Weights of a small image denoising model.
Model: 1.38M parameters, arch rcan.
Training: muon at rate 0.0041, 8300 steps, batches of 128.
Rows from block 8, named by matrix and row number. Rows with one number belong to one channel. Each number is 128 + 32 x the weight over its row's rms, rounded and kept within 0 to 255. All counts start at 0. Numbers have three digits each. After the name is the row's rms in percent of the matrix's.
# convs0: first 3x3 conv (model.blocks.8.convs.0.weight, 64x64x3x3), inputs 16-31, a 3x3 kernel for each
# convs1: second 3x3 conv (model.blocks.8.convs.1.weight, 64x64x3x3, transposed), outputs 16-31, a 3x3 kernel for each
convs0.14 096:127130114171144143189144156083116121096145154131135152095138196034095152104112139154099083165108117194146163152129181119117118141125125155157121133137129146117119191161071183149089146124090154162159140144179135129134130149118148140115121098076126148097130133126136138159133116138158137110136122125090119146056119168075176147104181208060156181011097118124148141118109118121074100104078121111136096178147156131153162098140173049109142
convs1.14 113:146108086134111118146172133093120169058139171143152170118113119141151152109131177124103055174151104184188136141141125158154137121108077118093110088115113119128128174143089173097085189111087108126171137121142069113124168135156147113135159131146101114155141107136196168106121114061115139114144157116086152147078119153125166161110159204059110186046088165171140140171162142122090116128109107085130124129115156099164165094132142086104098
convs0.15 108:138146132153162147098104163151121160150090100148123104160114113123121084141118112177133122103129138099101126016113174000100185106127169127112105137096099156115091225131116217171112115131097108132138047105175131121160089137135090136142066123135141158127125120148127141161096140166124142149184142147218153123240169090155114098060129202122120182166138133115131137170112093135126122120143155098117129104093105101119132074106173158155198
convs1.15 122:127093142189149086112135104173181160118108110135073095161137128168101106117126130174103123113111123090102115053093135000071159095097211130126140145150176154131137207165133152138129100112113120117133058124181117124114136134148116154156122133131105111132075101151068098145142120129120118122102118099225163102226134097142108079111152161073100131095128165138147143142164122135159180128148172112135154118137143072072068066089112148126205
convs0.16 100:120099109122106123133129137138139149178165142179177210125110121125114126117123117150149168159135136135100129123127148137144170121132155162176201144140150088080072079076066069092099092112130159164153111101097084038036155147148127140151103114128094147155082110128082087110111098086122136124155183154104116120132143148176162171119113075116109082150134108152111102104111115144150150131110105121114113155146121068138129111175151120163169
convs1.16 096:193113138178121132183176174092112153106108131098121152105093067099122120100094109202157096155145081137135091114116143111105157105150172160157121130126128086059078119119160136143174145160156151151144148142151084074104159174232099119172114099139144141147101112126083111129118099123092088113164146155142137125139150113118145083078086161126114141072085135133141144169137130148132137107084147147109139142089108102076120144104141139082123
convs0.17 088:097108154140113146154147136141134138158135133184172150141136159095131124091112071200150119195167160160144151141120099100122136077115167160170159111144121083081100148114040172184097168208141150156199108095144108110133126122084117130123115106129126126168115139175113157200170140152116100147149108132111147150088145169145118136104150180122140147224176115139103094145100066185123068151127110134122125078103125169165162172169163138145183
convs1.17 096:091104129100073068142090085137138111116141111129106107144158085109100150154091117108034041128086063128123098168120173173088115140130157126158130128137154149145163123100098147124098180129072088127174113088131159116127106135166139099129188128151137108124172153132162130117119149139134135090177130057114116165101106123063111108181126097086107149094105171171125079175149086115154125100147160095117135142094092154159184146147129130113094
convs0.18 105:061093125069087104095101114156134127185148158152135172111114108121125127127136140065081080127111117129121132078094083127139120168179152112113140139121125160129114148162154153155177114133171162133133165158142169159171120137157116105131105107120150109112212146119206130100129166187127161192123163169112065072156064082133064063173142150140118103177119086111105129104090138099117145099084098122111101150126133213171135158147098148150106
convs1.18 095:158191160149154141120113086110107093108133114134146126100111143109128132130125144094114141090109122137136153101109080083097079090095069114140123082116096049122123095125159091119130102123121144115067154130070145142120139101069126133110104135133095093063151117093151138093076108117085129143110150142125120117177174150173186150220171108166118088130083098117136122153121109152111069185161130156171156162178164090134135110107129127125096
convs0.19 100:127121155186207152078088111113120114117167150121091075127108178117205095160238140165182166150167114059102137108112136086116127142134161109209083096072066131035136183121073078138153080116131146169152186134072100080086123141130087127117114121126147175143147126119065059125119090102132143126111137154103147131107146157187185129122051108179185171127112094110113099143157121125071090154124126118101102112102123107091119111109129143123136
convs1.19 100:193191129094090107094132082127099040142101070211150116104043043066093093141147095136173090157140069166129123105127108075115125095135136152124113135105119101079100081119193114179209116151198124128111168162117163144083154133130138117127139099097142149165163144165182162129095110077100122102158152143130101074045072101153147118068059094029067139105133176084114170071060116097108157141153120137155168154177203104135113102130125112136119
convs0.20 109:131124148093110119091083109136113122152130120132133116127137113112132093115104077096133173118153162170183159102116118082129124106142145096113119125122096135137125086106083094108112161163186084167205080145165088131139144144137084091104109107120131118148132101116118092101096099119134136164190194211243194163172130092135070044139098099161125117163143151082100145099153135104170128153131113152161123108106109093118128135131160168197221
convs1.20 121:190154169091118148081103118150121122150140132135107108132114149144142141122107102094120105083124125075115123080098127111143184141133188098128125147168173124138165121111073148146123185170153106130175088116160072101166138133175123137160131162185185175151173138121140117124053082069116131104141160148216177177150130094103084053164103109163109126191168161144123099145146152132122143168111092153132100158137160045069091122121169134137158
convs0.21 109:149117120157172153126131174059081100132125150132126122090125139084118119096106115144102112181187138100123155094083105096124151125167193122125142131172177124130138164145094150133091159137138070157175065134143074067086164155148188195157158133148149118083144112084141118092142158133095102106102123125161116151205196162174115093112113109136159104125140090101095134143163147133162164139131119114140136124126126146119078161120102148123114
convs1.21 101:159171168151181191147111123135118117171195191132148177103129136108156153081095102131148177149119144163148145109122110094107158145152123089114108051100113101093080165143148187173130143130157107110095079096095089096082132129066125141106097126138135145146182153158150119082116108100091109122129141119159131111169147118154142166165165138195160168160130116136154148131171199156112134119114137140136138160134149141134145143107099133100085
convs0.22 101:187109108193173136216153191132146126135120151144176148097128111119151131147150126079114160121118146149140173104084095138097123146113129132124096137118102128129086178153130136141145149111122112149164102112126123086134186113105177118104153093085097107129106140102112146161048113169043130204067128191177140119168128109191134141155151140127133136112093131123134125157145126104103101188161120138096111098083091042101146080142175056104168
convs1.22 107:175091122132114111138095127171130112194117142147102150094111113079080142116128163058100089109136109117155136127130140143137130149119103128144144160120106125126081102127163109130136092105112115142204098114143083115137180155139174152125131085075144122133116126143157123170082123184100140188102155209157130080150142071158120070148120134153120163132109133132142147122113119141093095188175150195169146148156126057121158047120149059089169
convs0.23 075:104127111138099070112132115107121088078100117063101067129100137132145098097125108150106118128144141119126093139069160166159163118105110182147103121118114082109057140131103131134142091096130108162094101126201135102104096109122145133158112125121134116133126114119106077130114132105101191112130119148134088093127098168086082124148186135103112087124099102105158125051066134184139137123137128131160103114111091121102121122145148099089133
convs1.23 066:101099119079215137122115127152140181131037095095123122120115131105152097143126138152141100119072163140132132147145124100114170151089109119115206095111093113160137189137134073182023118157147145116131179081122112147159141151157076062109095083098217232186127072064137099106123121116089167116120120120172108092150146063100124118125108099160140147141139124130142116175175155104149147228228159050111091136120086120121118123120088124120099
convs0.24 106:159130164132132147167133148183179163159137118146118091120119101121122132065088140133140139125130113109139147090108085115149123066111093084107123118134138135125116181142126168110120174118133122113112153130097135122102131083057176122079197143106108120150109113142117114153167196186133150154099106124096111118118144141113165158163179171129152146059075068184144158170144130152126093158164135171184165117167149134128090164134108160144086
convs1.24 099:090141134092173184059112173129138112163160134132134125164143116103122138141156148142153139123148148134132138120184155143205160095120114126143151117121126114110105122158189099131162110137153151125114189136124173168137202123102184127108171148129122142141087145159092126125138152163102133141094140153107129145181186160170173150095149126104164160064112108091051081094100117076067096150139158110109152145153183153150124148120113128104083
convs0.25 105:147146183145149153185144134119110133136124100094097110111119117127144144114147156104118081116119108118153153107139160122131136162149136137136120134130102099092067201147085138111079126132158063094116129144145124133154126118169131126150116126131174201178150167129115109074062033078112121172158171174168167152118122084056094063107098047116137110098142128138128106169165121173170101160138128164144115176153109144113119148117109137112094
convs1.25 098:108096119137125113131119139213171152194165163159150101133120097093103100125116151071092146126142141121119098108129137134156146160140176106120099143118128121138183191153115160138127165128142075113117139136126142145145135141154164147169192183223162143121147125138117098137110129123148139079160114050188163150141128115120094121155132126134147130119124112096116098112136100094106140157131120169141102156109070101124136132145149103140183
convs0.26 107:127146143117144124156152113138184162122131134110114141118124123113120095117098080140110098140110093133108106143140135152127132195157144124104108108083082160143112067103146050109159093154185144133102170135102188140121150173186105126157090098123161160149120129113136156158116119137132143151169168149172188176102122123066058090143137163128142162104112117172162135120135141098088092142117162131118117153149137075070016119101077184155120
convs1.26 106:118116147107111107054056051160153103117126088115144105152122129150132099088101097116103122151129133159119088086073057102102075120107075102108089164150144164164148084107117094133162144183233139093075159129111143157135123095089115107097135148143099090104111096095119128143094131138132119124156144160155139148104131112075098096116135104131129091134123096122145112098094109094074107124118115111108113139146189095090084153122142172172182
convs0.27 119:163111089154123107142140153118150173118122123133119104154148118163121110142071123099145178125125171132046110126141148122126142095082136098093145115144109172229131155096093141128112058150161160161125137129127112093150143118096128144130136127164071140175103127140177162093181158152154148140121096140151197125106150139086086152161097072150159117081190162103012064122132107148248185168138106156149124135136176151166156138112116122084072
convs1.27 133:088124135134123122151136147164153116124131136064126184111161148140126128150080098114190124106142131134101165132157145133144139142154133139082094133113120088146166085113176129116132140080086078103101116105131161121152112085123124128110102086091120104112094113156067160210132126145128110149140077135103187159110098112129039131074118148144133102183178053089000126137121121156224133085121135073107126099099139171157133158140104109082106
convs0.28 093:172149143131119099136083121186171105088090128176123131197165139173188197104142246029146212024085135066041074114149176116105115113139145164159103154120123112151140157097080106094054153108071064111146147109117115145157145143126096124127119161161127120153138110042166121062096114127139123171115092100208172104202050093106193199181134086206107076167129134129109090106103130111147108133153129126112115143138124121144132119134114122130136
convs1.28 097:121143136083160137120136127156150157190131127142129093081080146241233176160115141195255186041205117122145161080103129117124126165187147111116117154098134192163099129154107128138096109098108155149155142142170081111141113136170100127143171123121149119071202183078071065103112120147160168158150156138126167206213171177209195161137122143178149108144209118084101119092113158133143133134144170136145129118130102107127116124157133151146119
convs0.29 100:074060059103074101182137139159090097180141112171149100139131129142106102102090108092088122097103105113117137125108153172141154204151159098110135161150137121137148144134118116123075126098074157105127187112152165110110117129150101116134161143145136124119149155152117127141170152198113136160101082116071095109138098120139108121211114086212121059223157101130155141114142138121123123144107120172130136166128151136147123075116135018066124
convs1.29 101:153143151203190154180173134141124122142117096143096114133154157146128112135139145104176171109152139164145168136119077156130080214189119136092056132128120136130087129116142120140164107117183133135077126127058095127088178136064195182116148172130158140112123136134129126096152169223125153184088101145134145144156158152098133163163136112163128092197140077144169156098138154160128099145145123168163131199168104126123131127076100120065060
convs0.30 114:204140082168132089127112075179169130176148118109090092138104106100103104116116072187126062178135107148142119135116092138109116128107170123119131128115132135108134115139166094119156126147130131160179113135162070111152157174172148154159134146156133095042111072037085083052127142080177161100174134027108099066099119126098129144102141133103126121103149122086127156108140175151135199158136104151142098145117087115149124122137061081068001
convs1.30 108:095093069140122080153134111178165111115120099076072067161151130218154080143099103152114076170115087149147100119128110163141114186168139127105105122137134139130130137111111125104094114097150092117094114121103099101049172136135147128144141148171126145126140154113131118109096104045127127033126113006095128143109137156121129178124158121104123084085104073127127148113115161135136156154142117176153087174126086140114146148148162102094085
convs0.31 098:085121155057109090094159154102131124139130128125130133104122113136154122117102071070069110118154181159189190121122139154114129149121128123137118153141110104102098077070071122131108169182157134135133125107082112085109107086119098088106114090097117123135116140103112114128127128131118123161121124127132127151106134173125120139156127147142090081138072049111112151099120133131142142120147167096132130091114095215180129194130052144075007
convs1.31 095:169185170123142142184177153067076104117076120098100112099106117119134147105109071088145150063116148103140149170153153158125118192167122141164118130116097129137119150148141150154144174161165190167166150139147108084087192135099163130101146144097172162141140164127199167168115108146147104129124092134084122146125122129126127139169149154148111120124086090130128146138150166155158161095102126071117146128144154220167118192132083124091044
convs0.32 122:110090104145117094193153127097140128151145078157103147178101168082091157117150084150216168153134087100096098130125142124119139109208186086151113158134143141146146177110117093114146075128095138157103184131128176138136146133120132141142162165140139128182144100174138129189168126196134157215096156130145172154116175107115095061122125093126126073164131122115150147218187127189103099085097095120137124137119111154116051137135067092106128
convs1.32 117:129085071162173096209147130145091125098094122125136078163228203188191155154205208132149114163145141162127121143104117156108128163152136128074080086045130118132124106146115103115081103113129151113134126123203122166142104108137119142150182146115155114147102132197134214184111170159099125121073064144153124110144090103099093115157130107119167100124140103122138176106206127140166088126095098128103094126089109108092088088055109080083091
convs0.33 091:115080076122084119148091097166177208133086129088095131105116074155116041195157087165123120192173131156144153106122198118119175122144194107089137124135106115149094142207205109202229105155188162143074122142131136164143178159130168155163129138178148119150079162163101151098124139135140122116134100077142138145140108126114079101163196190102099071144131138129130090148111136143148154116144147163148142164135137072131101088092081099111128
convs1.33 091:164179125136145139102101096130135128108140156170184184162126040155114057095059104106091106154093095142129063087098117115161154103170145165143120117157128122158161095123157091108225112122162110110087165137103141126111121123108087066072147120099133125106095126173090092150125124146131125131095130107153152104076117106121123111057096126060097137101112147135126156152075125150160148154110083125136118138131109106097120159128120139158181
convs0.34 091:130144161132176133142141156106094110144113134105117115112127136101107098084105113135146166154143178112115125104144066153154105141136127140140107139106110155132166166129164146130136135108072090089165086133180130150192090120087105123115120143149132103115126112148126147144145095081167109085198180109066098125056113127113146179066134163096117103072099082155136114143137123164130108133112051127090103098089102198168134199142049213117058
convs1.34 119:088099120090141114123120110131124122150122126183159149116167174149141107153097085137142142123115132120084102175131111154090098212100061137134108123126100109125109203147133149135100099086103099108127105127130131129124090118117145147121116134120115144099118135151157136167182124061225137034235162095118132167098139174167180201159173208093140181052125147194142120142077090120125118089128111141161116134171097203138132195102055173108064
convs0.35 102:161132103156147110128158115097152155098116122146123072099139109123197121145154132129126086082120096058095108105186145070153147068111125125129166103080132120097145190104149164103142154119095156129091129148063145134095113101137120091129123130158122140125100144120069141104099118154105137165073120193092087083102120077133202085151147144163144146178158126098149150094098135122129173113147168108136141145115116073076155078078197118100208
convs1.35 090:168150145165130125149162186154104116182088120129130139143182137095214159110203160103155120099148162141150179084036057104087083079131119123140076106147049078091086081118103107120109108099081192144100177158093184126096089078125105114125078120134105113089140166094139181121134127156096145157131144133089098112136153136131168179204176136204135112116136120183150142194147101192174117154128136118119125097100096094075059101091082110127092
convs0.36 091:114104128094107129087098059139116143103077118137168131140083107120129131147157203090111184130150158106148154129179085153180172130133122121075115095125139134117110101126105157147080135151109131141065157177145143230161146179127126125099127111147123124086160135099117147162117153162181136118129148102132151069113139069115110114112119080114142161073102059117136152123172106121132106150134097137114138124118088105096126094080124126099143
convs1.36 075:133160119170123106151131157119116105075161123112130128065093064137194129151173149120147121156146148184146132128100081174132095112079100123172118147176158133144178115149146158163148156158128135184145094165189103121146156170136154174152099132123148190165141159153140126131146168140115151176098108119125194174108139188108117149139117126195131106152124154150175152139143097085144100118145145196148131150141111145143164181172157172180199
convs0.37 124:198132128143130091133175137117188109110197089125158145126146114056181105118172139129147119139168135119165171156130109152085117114102145162084152201001241136053227125087107052110132112130157141155071124207086134169114084112153089095159090120148118110139131135106107140120151103140131116128123124125118168130191137204178146128182102110106155092119154074145140082167119111135080103119147104130147112138145118132129123135131109131135129
convs1.37 133:137137131108137127121129105120129141144118116194156090172152093135108171146136173168218091086246024117193083117122117113102075142081117107136132119132168149071151119148165108124151126141157091118154135094192145123153130096165121096190109119147118105102128101116142095081125135104126161101161168148158176133169163104210202138070115127060113128061074124045060090034078072067033105154166174196137204177156177167171111125161121153140134
convs0.38 091:135104134137136142129122138165159117161133118150130101124112116102081096092093151148072079156108096088069080026080164034115143096147122169122118134133137161178145144189139135173130143109116176108112147152131138144142155140167158135115137096097188118158168142171119133164086123147073144143082162165174153166192146121154109122159160126144159137135143191121121124098114121110106136141179120152151103148151121048093171112166195175196191
convs1.38 082:111127166067076146062060152108159142089137098098127090150127114117090124154126093097089106135131127143157180114125146117143149073163157078066116134156150154193106105098107069081087098091120073059081113133091159125123142135097120135094103059081052096114069118114119123122106145112104112129104095140161123112116124077083132126097085112110119123122120119135138151126154098117114098159134131150099089152118081103149114073138142093096074
convs0.39 113:135135123164139121200185151105094071134122090163130097132108118148126127135126128089109125118114144155127153147173169137157152153174155147183196131150160099121126134106057165141082144139090163160118149138123102096093180168160161134121124082088088115110111103105113106102143131099157144124136132139112142150107141134143166184110089086148129115132117105149140131145130138112106142099125166122144167191211209094118121091101142016068125
convs1.39 091:151110094125081112125120134086086074111127119154162156123123110136126115135139150095113096087144136127163154096117133139140123160168156182180177141152153096100122102110118088106107073098096114132123139145136113125116175170151144137129107085064086134151093100146087124149110139120069128142080135158189131125181155129244216201129120102146105098163102063103133188123146180113150153162200184112163179116165169098160090103152077079134073
convs0.40 102:139156124143134096120122111118141121136100076119097113135140148142105121182141158048036088099105120144146153100159152112162142159230144178130152157102113149143140044048059094122104130152101188180123156125109117108106117143156133106111131106130142130125105102142094117127148167172122155148117159157123065099135108102152104112181227162153145113054042060128139111131114093122098092136151105141161118159160158142168150112134139071105136
convs1.40 108:113109124123108117148131102143152150153144139152142153104120117141100114148101153094065104134123125179164153106054123091073135127126133073083110113098139140128149142123090168147111157171153145164200166123135101057096170119138153135158079070128162126128141112105149144143118128132119136126150146132130076111122105101152163128212206166160136139055036105134131109151102116139107122111119147120152163149188173156148145142125134152085105
convs0.41 109:171118131191131121198154119120093121168151141162149130129117098108103098099113120103093093152125120186146138132136143134125126128138148143117110135109123115088115062161192053174201008148167165120060217137093255168108100152179111172182093126156156131103182127125203155142113091102156124142143133158150082061198127067185131098099081093107101119119135139155125134154136118119103107165148174137144187153124140127150169088103141069101109
convs1.41 104:156114092177113092191143101117120087130160127163197190141126147127149188126130188117120097140134149187136146106095126087087140139124124125151150117128135091111100053097148018074123014079130142108068186126082174168132087147167085138141005074049145102057151113093169164130081092126111108132162144139187141101180156140181120102121125110172164146184191130124121121096123128115120116066095082090115088079098129117177195128155177088136139
convs0.42 097:143136136147131140148122118141122106154117118134104103117108111172136103163146124175110083171137074128127082119131093117145137098117140083120148117150153097149144172112109215126100210143096149110112128110085143114118128104107171124100166144129159102086147101096135100092112136163086120129081130119100106117165157107159126079187149166179160166192159154154164159145144138149115129119158152086121157116121141078147177037097167066073143
convs1.42 105:154133125151125164127147173193154077144136119117108101182115114189124142161130151145119110152117099145112110159148123154122120176154125094163172070146158101133124194153104159122091163125085138141136146148132181152104142112069148129118189176170185141122155120141160112100098120128089119122060095120142117070136109115144168148153148114094109130078096101108121133134157154110134121165134147142104119116108087107180218110159225080130191
convs0.43 109:089106098104107091103119107147126128121075075161107094115076063093073083070091096184195202134135160113116162110076081098091101097084102103085077098084106110113114130172156120128121136145088170174102198209145198194178127135117127125127120124131141122135132116111142120121113163137126208168091114114157175137182189174154183174084120115104137115103145136153130139135120138160159149114113162098117151114103138064097111076128124085090108
convs1.43 104:111099101111117127097119131083083080116091107101097099095050071088089091099087056101122112109147117144130103158172164172191178174226219152136172160160155155158180098099104136136109123148128146135121147159146150179143094105065100086073081075055177167154162164131137155135113148167123154158154150152160168160182177168161156142121142149144160140110120124119147136137177095145148113162148160146149166133123163130104127105094129129113114
convs0.44 090:115124140115125128066070059148143101131140166125169127093106127142126119101082100149132152152115124131102128143100150150086123159140104097171143138175157162210146118119109145116094158143066133150140129142158148142183117085072154135102183175155136132130123130070116130070147119111115121115154109104110096107142130153096100108099063085149130078182152142045097124074097117097096100146141092131096095125121070126113088146164128118152129
convs1.44 103:130165123087119097131128123123137091117073065134095094138125165133137161146090110110115112102124097136136118137132110129155134140186145108122138103081120106119109139131107139097088146133155091125131047123135074132115089087095113126144117118163163180127161144062141089106091121122122141095111101052109131142107124106100113126187098106162122088184158137086098110109097134118191186170136073181110079139151124112090134146112097148134127
convs0.45 088:096123147125178154144177168140149085207177101200124115169123096103098094052085073017124125098130122137148093101100094105139151100130169186174151139190183102129190076108142095114161111102119116107064153123086149099063116125092149122116127158118119119128161129125148120157098102098116133123095122137162106072170164120138212183197127100217151138148125160167098113128119082124122088122130178113180131091114125107121071127134113132134105
convs1.45 126:088098124103125125155121140176113089217138063152123089134175143154151099142148093157121078130138150110164187126146181092121169159138169114092130101122107112124080117138188082113153088135139138136101189141101102145110139165162148126125128135101159106089167156137169134141128133137120141145108131174072083074155123070230178132105097100196146084192139133137096130127127093158135155081142142051132105134096116127143126123137128168140148
convs0.46 090:107114127105114128132091126154153158117121124125119108085125149081128140103119114184162158149092115103091085145128103132140134139182154159174194132106162132120141047053051136122112168171113151138116178119116174132154147164194137134135117160138146130124130102107128096080226180166173152125100113100110148114100091068110104087001085092083130125169205185120128115104072123154086108123154135137118153086086082097089080135135144156148168
convs1.46 105:146121156128117132111107126107137136107152112097098099138142143123119151100105151148167142137096103131074070073068089089117129121146148098142145110118115105128106090083100121109110201196179170131120136128118131137120070067090083111142137137175115171163108145143096136100162164142138124113110084077091102127139160153112133149051107107082153158154205201116134144129144161142160159138153163144117157125127107110094087150114102128132138
convs0.47 110:098129158118137191111143182105116158093145173111141157136120112116103089126110112133144176076114160085108138104076065139124109185133112077114125086112118120132144188149108180143071146122097142136138109122123076085111132114066135121068138126082130153179120142174106121157205192226198177205161131166029082109066124143103148159113156226115134203114135160157161150172151117167127118089112126097117142111126144189178162147106119133090087
convs1.47 112:099129191093117187102149209058139169060124157080114139158155161163154141141136126113159230093110142071101122152120093153135151152169171128112134137108132130122124157170153138131119153122117147168205111106147092082095125107066155141105157125111105134132131163157111143150160171216129128178104095149058089098111136134126171140119152152106109132068109140184130085152129102118097092072107115075109103099122105186141119158143106159125132
convs0.48 108:180172156148161169126156172105159184104117155093131144182192156146167134117131175199102046141131112108152123140130109128146175121141151135125093125122093125119123055067068110109094100101082161153124116125111105113123135157147137152140119125131129143167113120140108133153119120114100117112135140137181173140135144136108113111130147144123141163139129140174126087163139119180147135160173160157191152137172147153144138080115153058083131
convs1.48 109:109126180117109125121136116101102133156118148142117109165206176105172182109165193067117120095123125134145135080143139099131119090141128162146078145144112119105106088138124100139152123157153158131124163146113145130141082115120104119118120126130122139154136181189166191190038075121071106122077113125192172155174146106182149111155176153146137171114137143122131088105120106092086093084138148070135137107147129106113087125107095101091081
convs0.49 103:137084081146143095093132063149152132140168106135127127069064041037054018041029007099102096124170144138189176124135132097133167118114158136131160134162175170144181120168155125165147145133128125125088122131105087099066118141122110134112138152141160144109159133130117120119059123133076119111103135162096088064106117094121122100140169098138155091117133101136150101161156110142158106121113174124172175092098116158126131104114116169130092
convs1.49 090:119143117160156111138080110141117128088126106126127132125133148164126132125116107125106101122143130119126104138102137127116146153122147100104111111133122114153159128100074127131074104125108119187173132144148140132130138156118142148103170135124101117134104109133086115111142157152127155145121119092134152169129131176137152133183120139174154170159122129108113048087107081104123116142112121115119108101078092097119101129125125142119141
convs0.50 089:106108123095131117114113096140096126114118159134116131135118116127105101110092090108110130152103118130074071112138112128152140152142160124145146164157137151154125139179199074131177033063109139066092188106116178150172047078118118119183123113143091124139144160174108125124129148178159164169101136117106116133140130110100087066181154139169150138151135143151139165157149174111143170108120102105144145114128141156157154106158157121125149
convs1.50 085:140186172107120139078104115126108174136129155174121154108129127158127104124096108189214161156163143106110130133158178098126143127114130142095097134112090115147096092093173074083174130122167120107107141120112132167162065113145112133172129156165128120116139105126130121099104112131111097143084090129159150136129163144102122108138125130129079086124088075077093135058063117129106138165155118148167123120148169151110151144109156159097126
convs0.51 103:098102131193180146128154120101133160136128125117104115154155151145102084205153128185140095145105067100073070129150132105164150077124142145120104116117124118145130130109128164123134203122129132131124061109135083091103092109148144147140149122114125113143140106150086112157118173177125158192144140145123111110131120116085108109134117146180133120179154142138127123200143118128128092123108120109117126072104130139110127117109146165136145
convs1.51 114:068099120187121100205136141199145085160126083116089096182132103185131142115107101166154163136097083124103099103165175079099125140086127108127175119158150178192176181127121190138149169163148083117179097141158126137120131128104182127110183127125154148141112139156155134114088093104056080165077098123191171143144122106109094077159136104171136093156119125087143091121130086150141115098124160115139168150140148158164169102149166110137146
convs0.52 098:106079149193196166117155184089092086130168149146142114169140156161152164138098166193199107106146132149149124123146161136123162120107133185177169184171139087091117184148119091086125129155159066163196129093115112059137149141141113140153095104142118102135141143106135075096116076087110095106127126114108142129155151151147131126103033079170199151140137123101088158149208203113146157135100105111112141145118129119076125147136123157139144
convs1.52 104:120123102083051091174136112094103105112125136153204189121113139175227167108093094096091119117049128102075081145131093116118133163142105158166141119099086086076126083083101111138160100081092160169142133124144093042075135160162082107120143111107111136111144149141140115195113122134152166176158147099131124144079063102166116118136086089106100104164153161131151174082039071147156103146145158129105135112123155139122168155161138139137165
convs0.53 096:143130152137135094122119122086173107135080178141118093152141160109111156137146158107146194137119161101137109100081091107090074097111112117103122135064124136103111142140133113111101112109122100104094114194104099116101115123135110176152067092091102083106111175109124133157112140127141193157147105120114073127198059093099159129150107128158115115127119121176201210207129193168168175180120160157111130143141154120136128134152178161128139
convs1.53 076:147174085143052134131113073135180185125105202113095161129174175161035181189129104125099116127106105112110130143134126105124108101100115116165181132163165145129134106136115129137113150132126124104110122090105095019074128153113111104190151061120094116181105090148079089088078042102118101096091119104151127101131145127125104121177170122110059138149151136139220161122085174163133145120130137146121123157140135114118158129083123096117098
convs0.54 103:099139159154157110078097106178160174133154137159111113112089069077072065173183160149134094189195176136136133158161131138158147129131106094150145069088129056110144175136133176163144132130111106146114177153118086045094150136143142124129107083098184207178152107105108081113107124125107130155137180213176180148037070071069125113139106121144151105090103126113107091145152105158147134124121152120105122080092126117084099186155145218146138
convs1.54 095:132125154130110153071097097090097090140114077112116154168147128056044045130152103135084110148176170108060057145144130102126134071076060134144151069131133116129112125105073148178136139172178143134146154121100184149109142131135148142123121113111109110071146161190116154179118137169106091119133124098096153159057140107092090085078081100098149132174120149156116119137143112117137106168171129182147169197175170131103073078098121139157145
convs0.55 098:133142125115108105125082087096126098127127097138143162134110102165078060122088077101128129133116131171152117150101143156102106114123167147142157148174181133136198110135140167179103142172093085118105060110118059148193156149133161143118159135142103105104129101125143130124130146144098112113054042074112108088141176074120153115171168132139127106126121118133100151151068106185074105123126140123143149106121173144160152127153147171166147
convs1.55 093:153115079130101102137112102111113102116128154139166183142125169160144167126085095095135177129131157137131114068045095139125119132129138085125152083106103083102120115166115064112118107105115127137146128120130119115123090089098082110123081125141112105115122094127114123136196166157177145131190151120134109068114146122139128157099110119096077124095133157156148138094072137137104148160105089113105103127118119137069091128101151117119147
convs0.56 085:133120146133115090138060093132130142110128139151158148126089102163132115180144130094085087101142132107149134122143118105152135106153111130157163139127167148136112114147172077129159080108126127079112117091126139138156154161158118128138146133152110101097126115084135150137109129104116108146062090094187150135170093105161080081194123154162120122152110111089119117125111131111127151171117119149095095169098098064113066032097083077156140
convs1.56 099:159119162118109139153121113120134130128147150103125151109112120130142147117136140155133133133099123173122112149174174147146171118092132100126149110117137135118102102174211043115166048132152144128129147133130187146135121121140120134132117110081129144103082132132113177133126155207106141176104138145220137051191151113159121083140095125140118146175113131107116125135133152144176159172191134141128095124112086097150165082142174091178193
convs0.57 097:104085072077097081092113132118103119150112100149144136149111140121107120077078097105113171094115127106126160072098156095108152146150169130111100156143078174150103144158164086118147071087102166167119171162143185142125133154142113136125146167153125121141094120140103126150184210159168147124164142111162134095153150122163188169083108096106155128167181163142136131126163149100150130168145134124118117128120104118158154132159104119133087
convs1.57 086:146155141178146105185179152114114116090106123157155108198207208127126152135133126159143192141132152141152140090108121115121153104137191105107102163146149155126144115150156121124142114112104142126125138113122137140115055100112103127140219227209130134167125132149096129137134133117140136088125146090165153120147131146145141133067090105112121126155187168153136197120076136116096137139157126114102062117086049135104108140128122135108149
convs0.58 100:126131135140158160109142168098108095105134102103131110152134129110114118119153140170176159149155166115103122121140145114143160150155167099139134132140143156147150172180153164144116133111089193163134132121112115104095080073099102127134130133139164135140143138146128132125182169152143139126138134144121150179104111139067086092139127099134135084149126109105113122123131166138157177109123123135112104158135120153157216115129187094147198
convs1.58 097:134097092183159121168144097136167155088119134089099108119122125117115129131145124110124122103096128133106083155142152164163180133137171099093110116131164119139120168158150145123122139146181099118105117136129168156139107121129116134136159182183116116147120159158123126123144129124107093100105094134148128108135132135088114127178147136128123094169129139091121163082136174112118129151090069187078043174092071176170160144133128154128107
convs0.59 117:082100094087113099069105101081108159112121135146128145129112133122114122106114129134128151136100126114105136126147163120160166105160173137128129116120142088103130074112166082104135049070100175167087152130074103085059064128133061107110081139114148143124152143138159176181190198183164159167163182192131091074175165129200202189095108108140126117158134122173124129173152131163149125125129129107115127123122128186160150150121115162152118
convs1.59 099:093138161110126143117116119082098137114137164148152160134136160126124144160154153084110130101113127107126116118141137133135130133145134078110154093127152099135124069104123069110137039090116184154141169122116157101129126146162098132168072142144092104095129132134145159154125121126113108131148166159098097071115129075141146079131100111139099125136123138096110137128116128127116133139170140086157128078142146117094098155106109184145176
convs0.60 081:114112132152153125093105090060087100127064131121179136126142103133154109117138116124101132118109129156131146111133116140101133093132119136130116099178109117211105118121178102150105131083135126088138128133171107114099112168119112141117130163103139106139087098079147241166124069159116134106116108118094155157115175127107082123184086081112139160113084117056084123151203112139128123108173093104064089130142113093103165138107121132098144
convs1.60 069:090115120086131119152111129122118132132124182158122146114098080159140110116076122112086072131155145157099141107140108093166145113112109124164123103138090122102109117063101096124082153084127110161142143138129175107143159172141163129170140142144121164103110065088140104145134140108128237117152119120137129111136198093132143084147156134086139061104137168131149122140143139155145106179189139132142114104163105118125144136151125139142123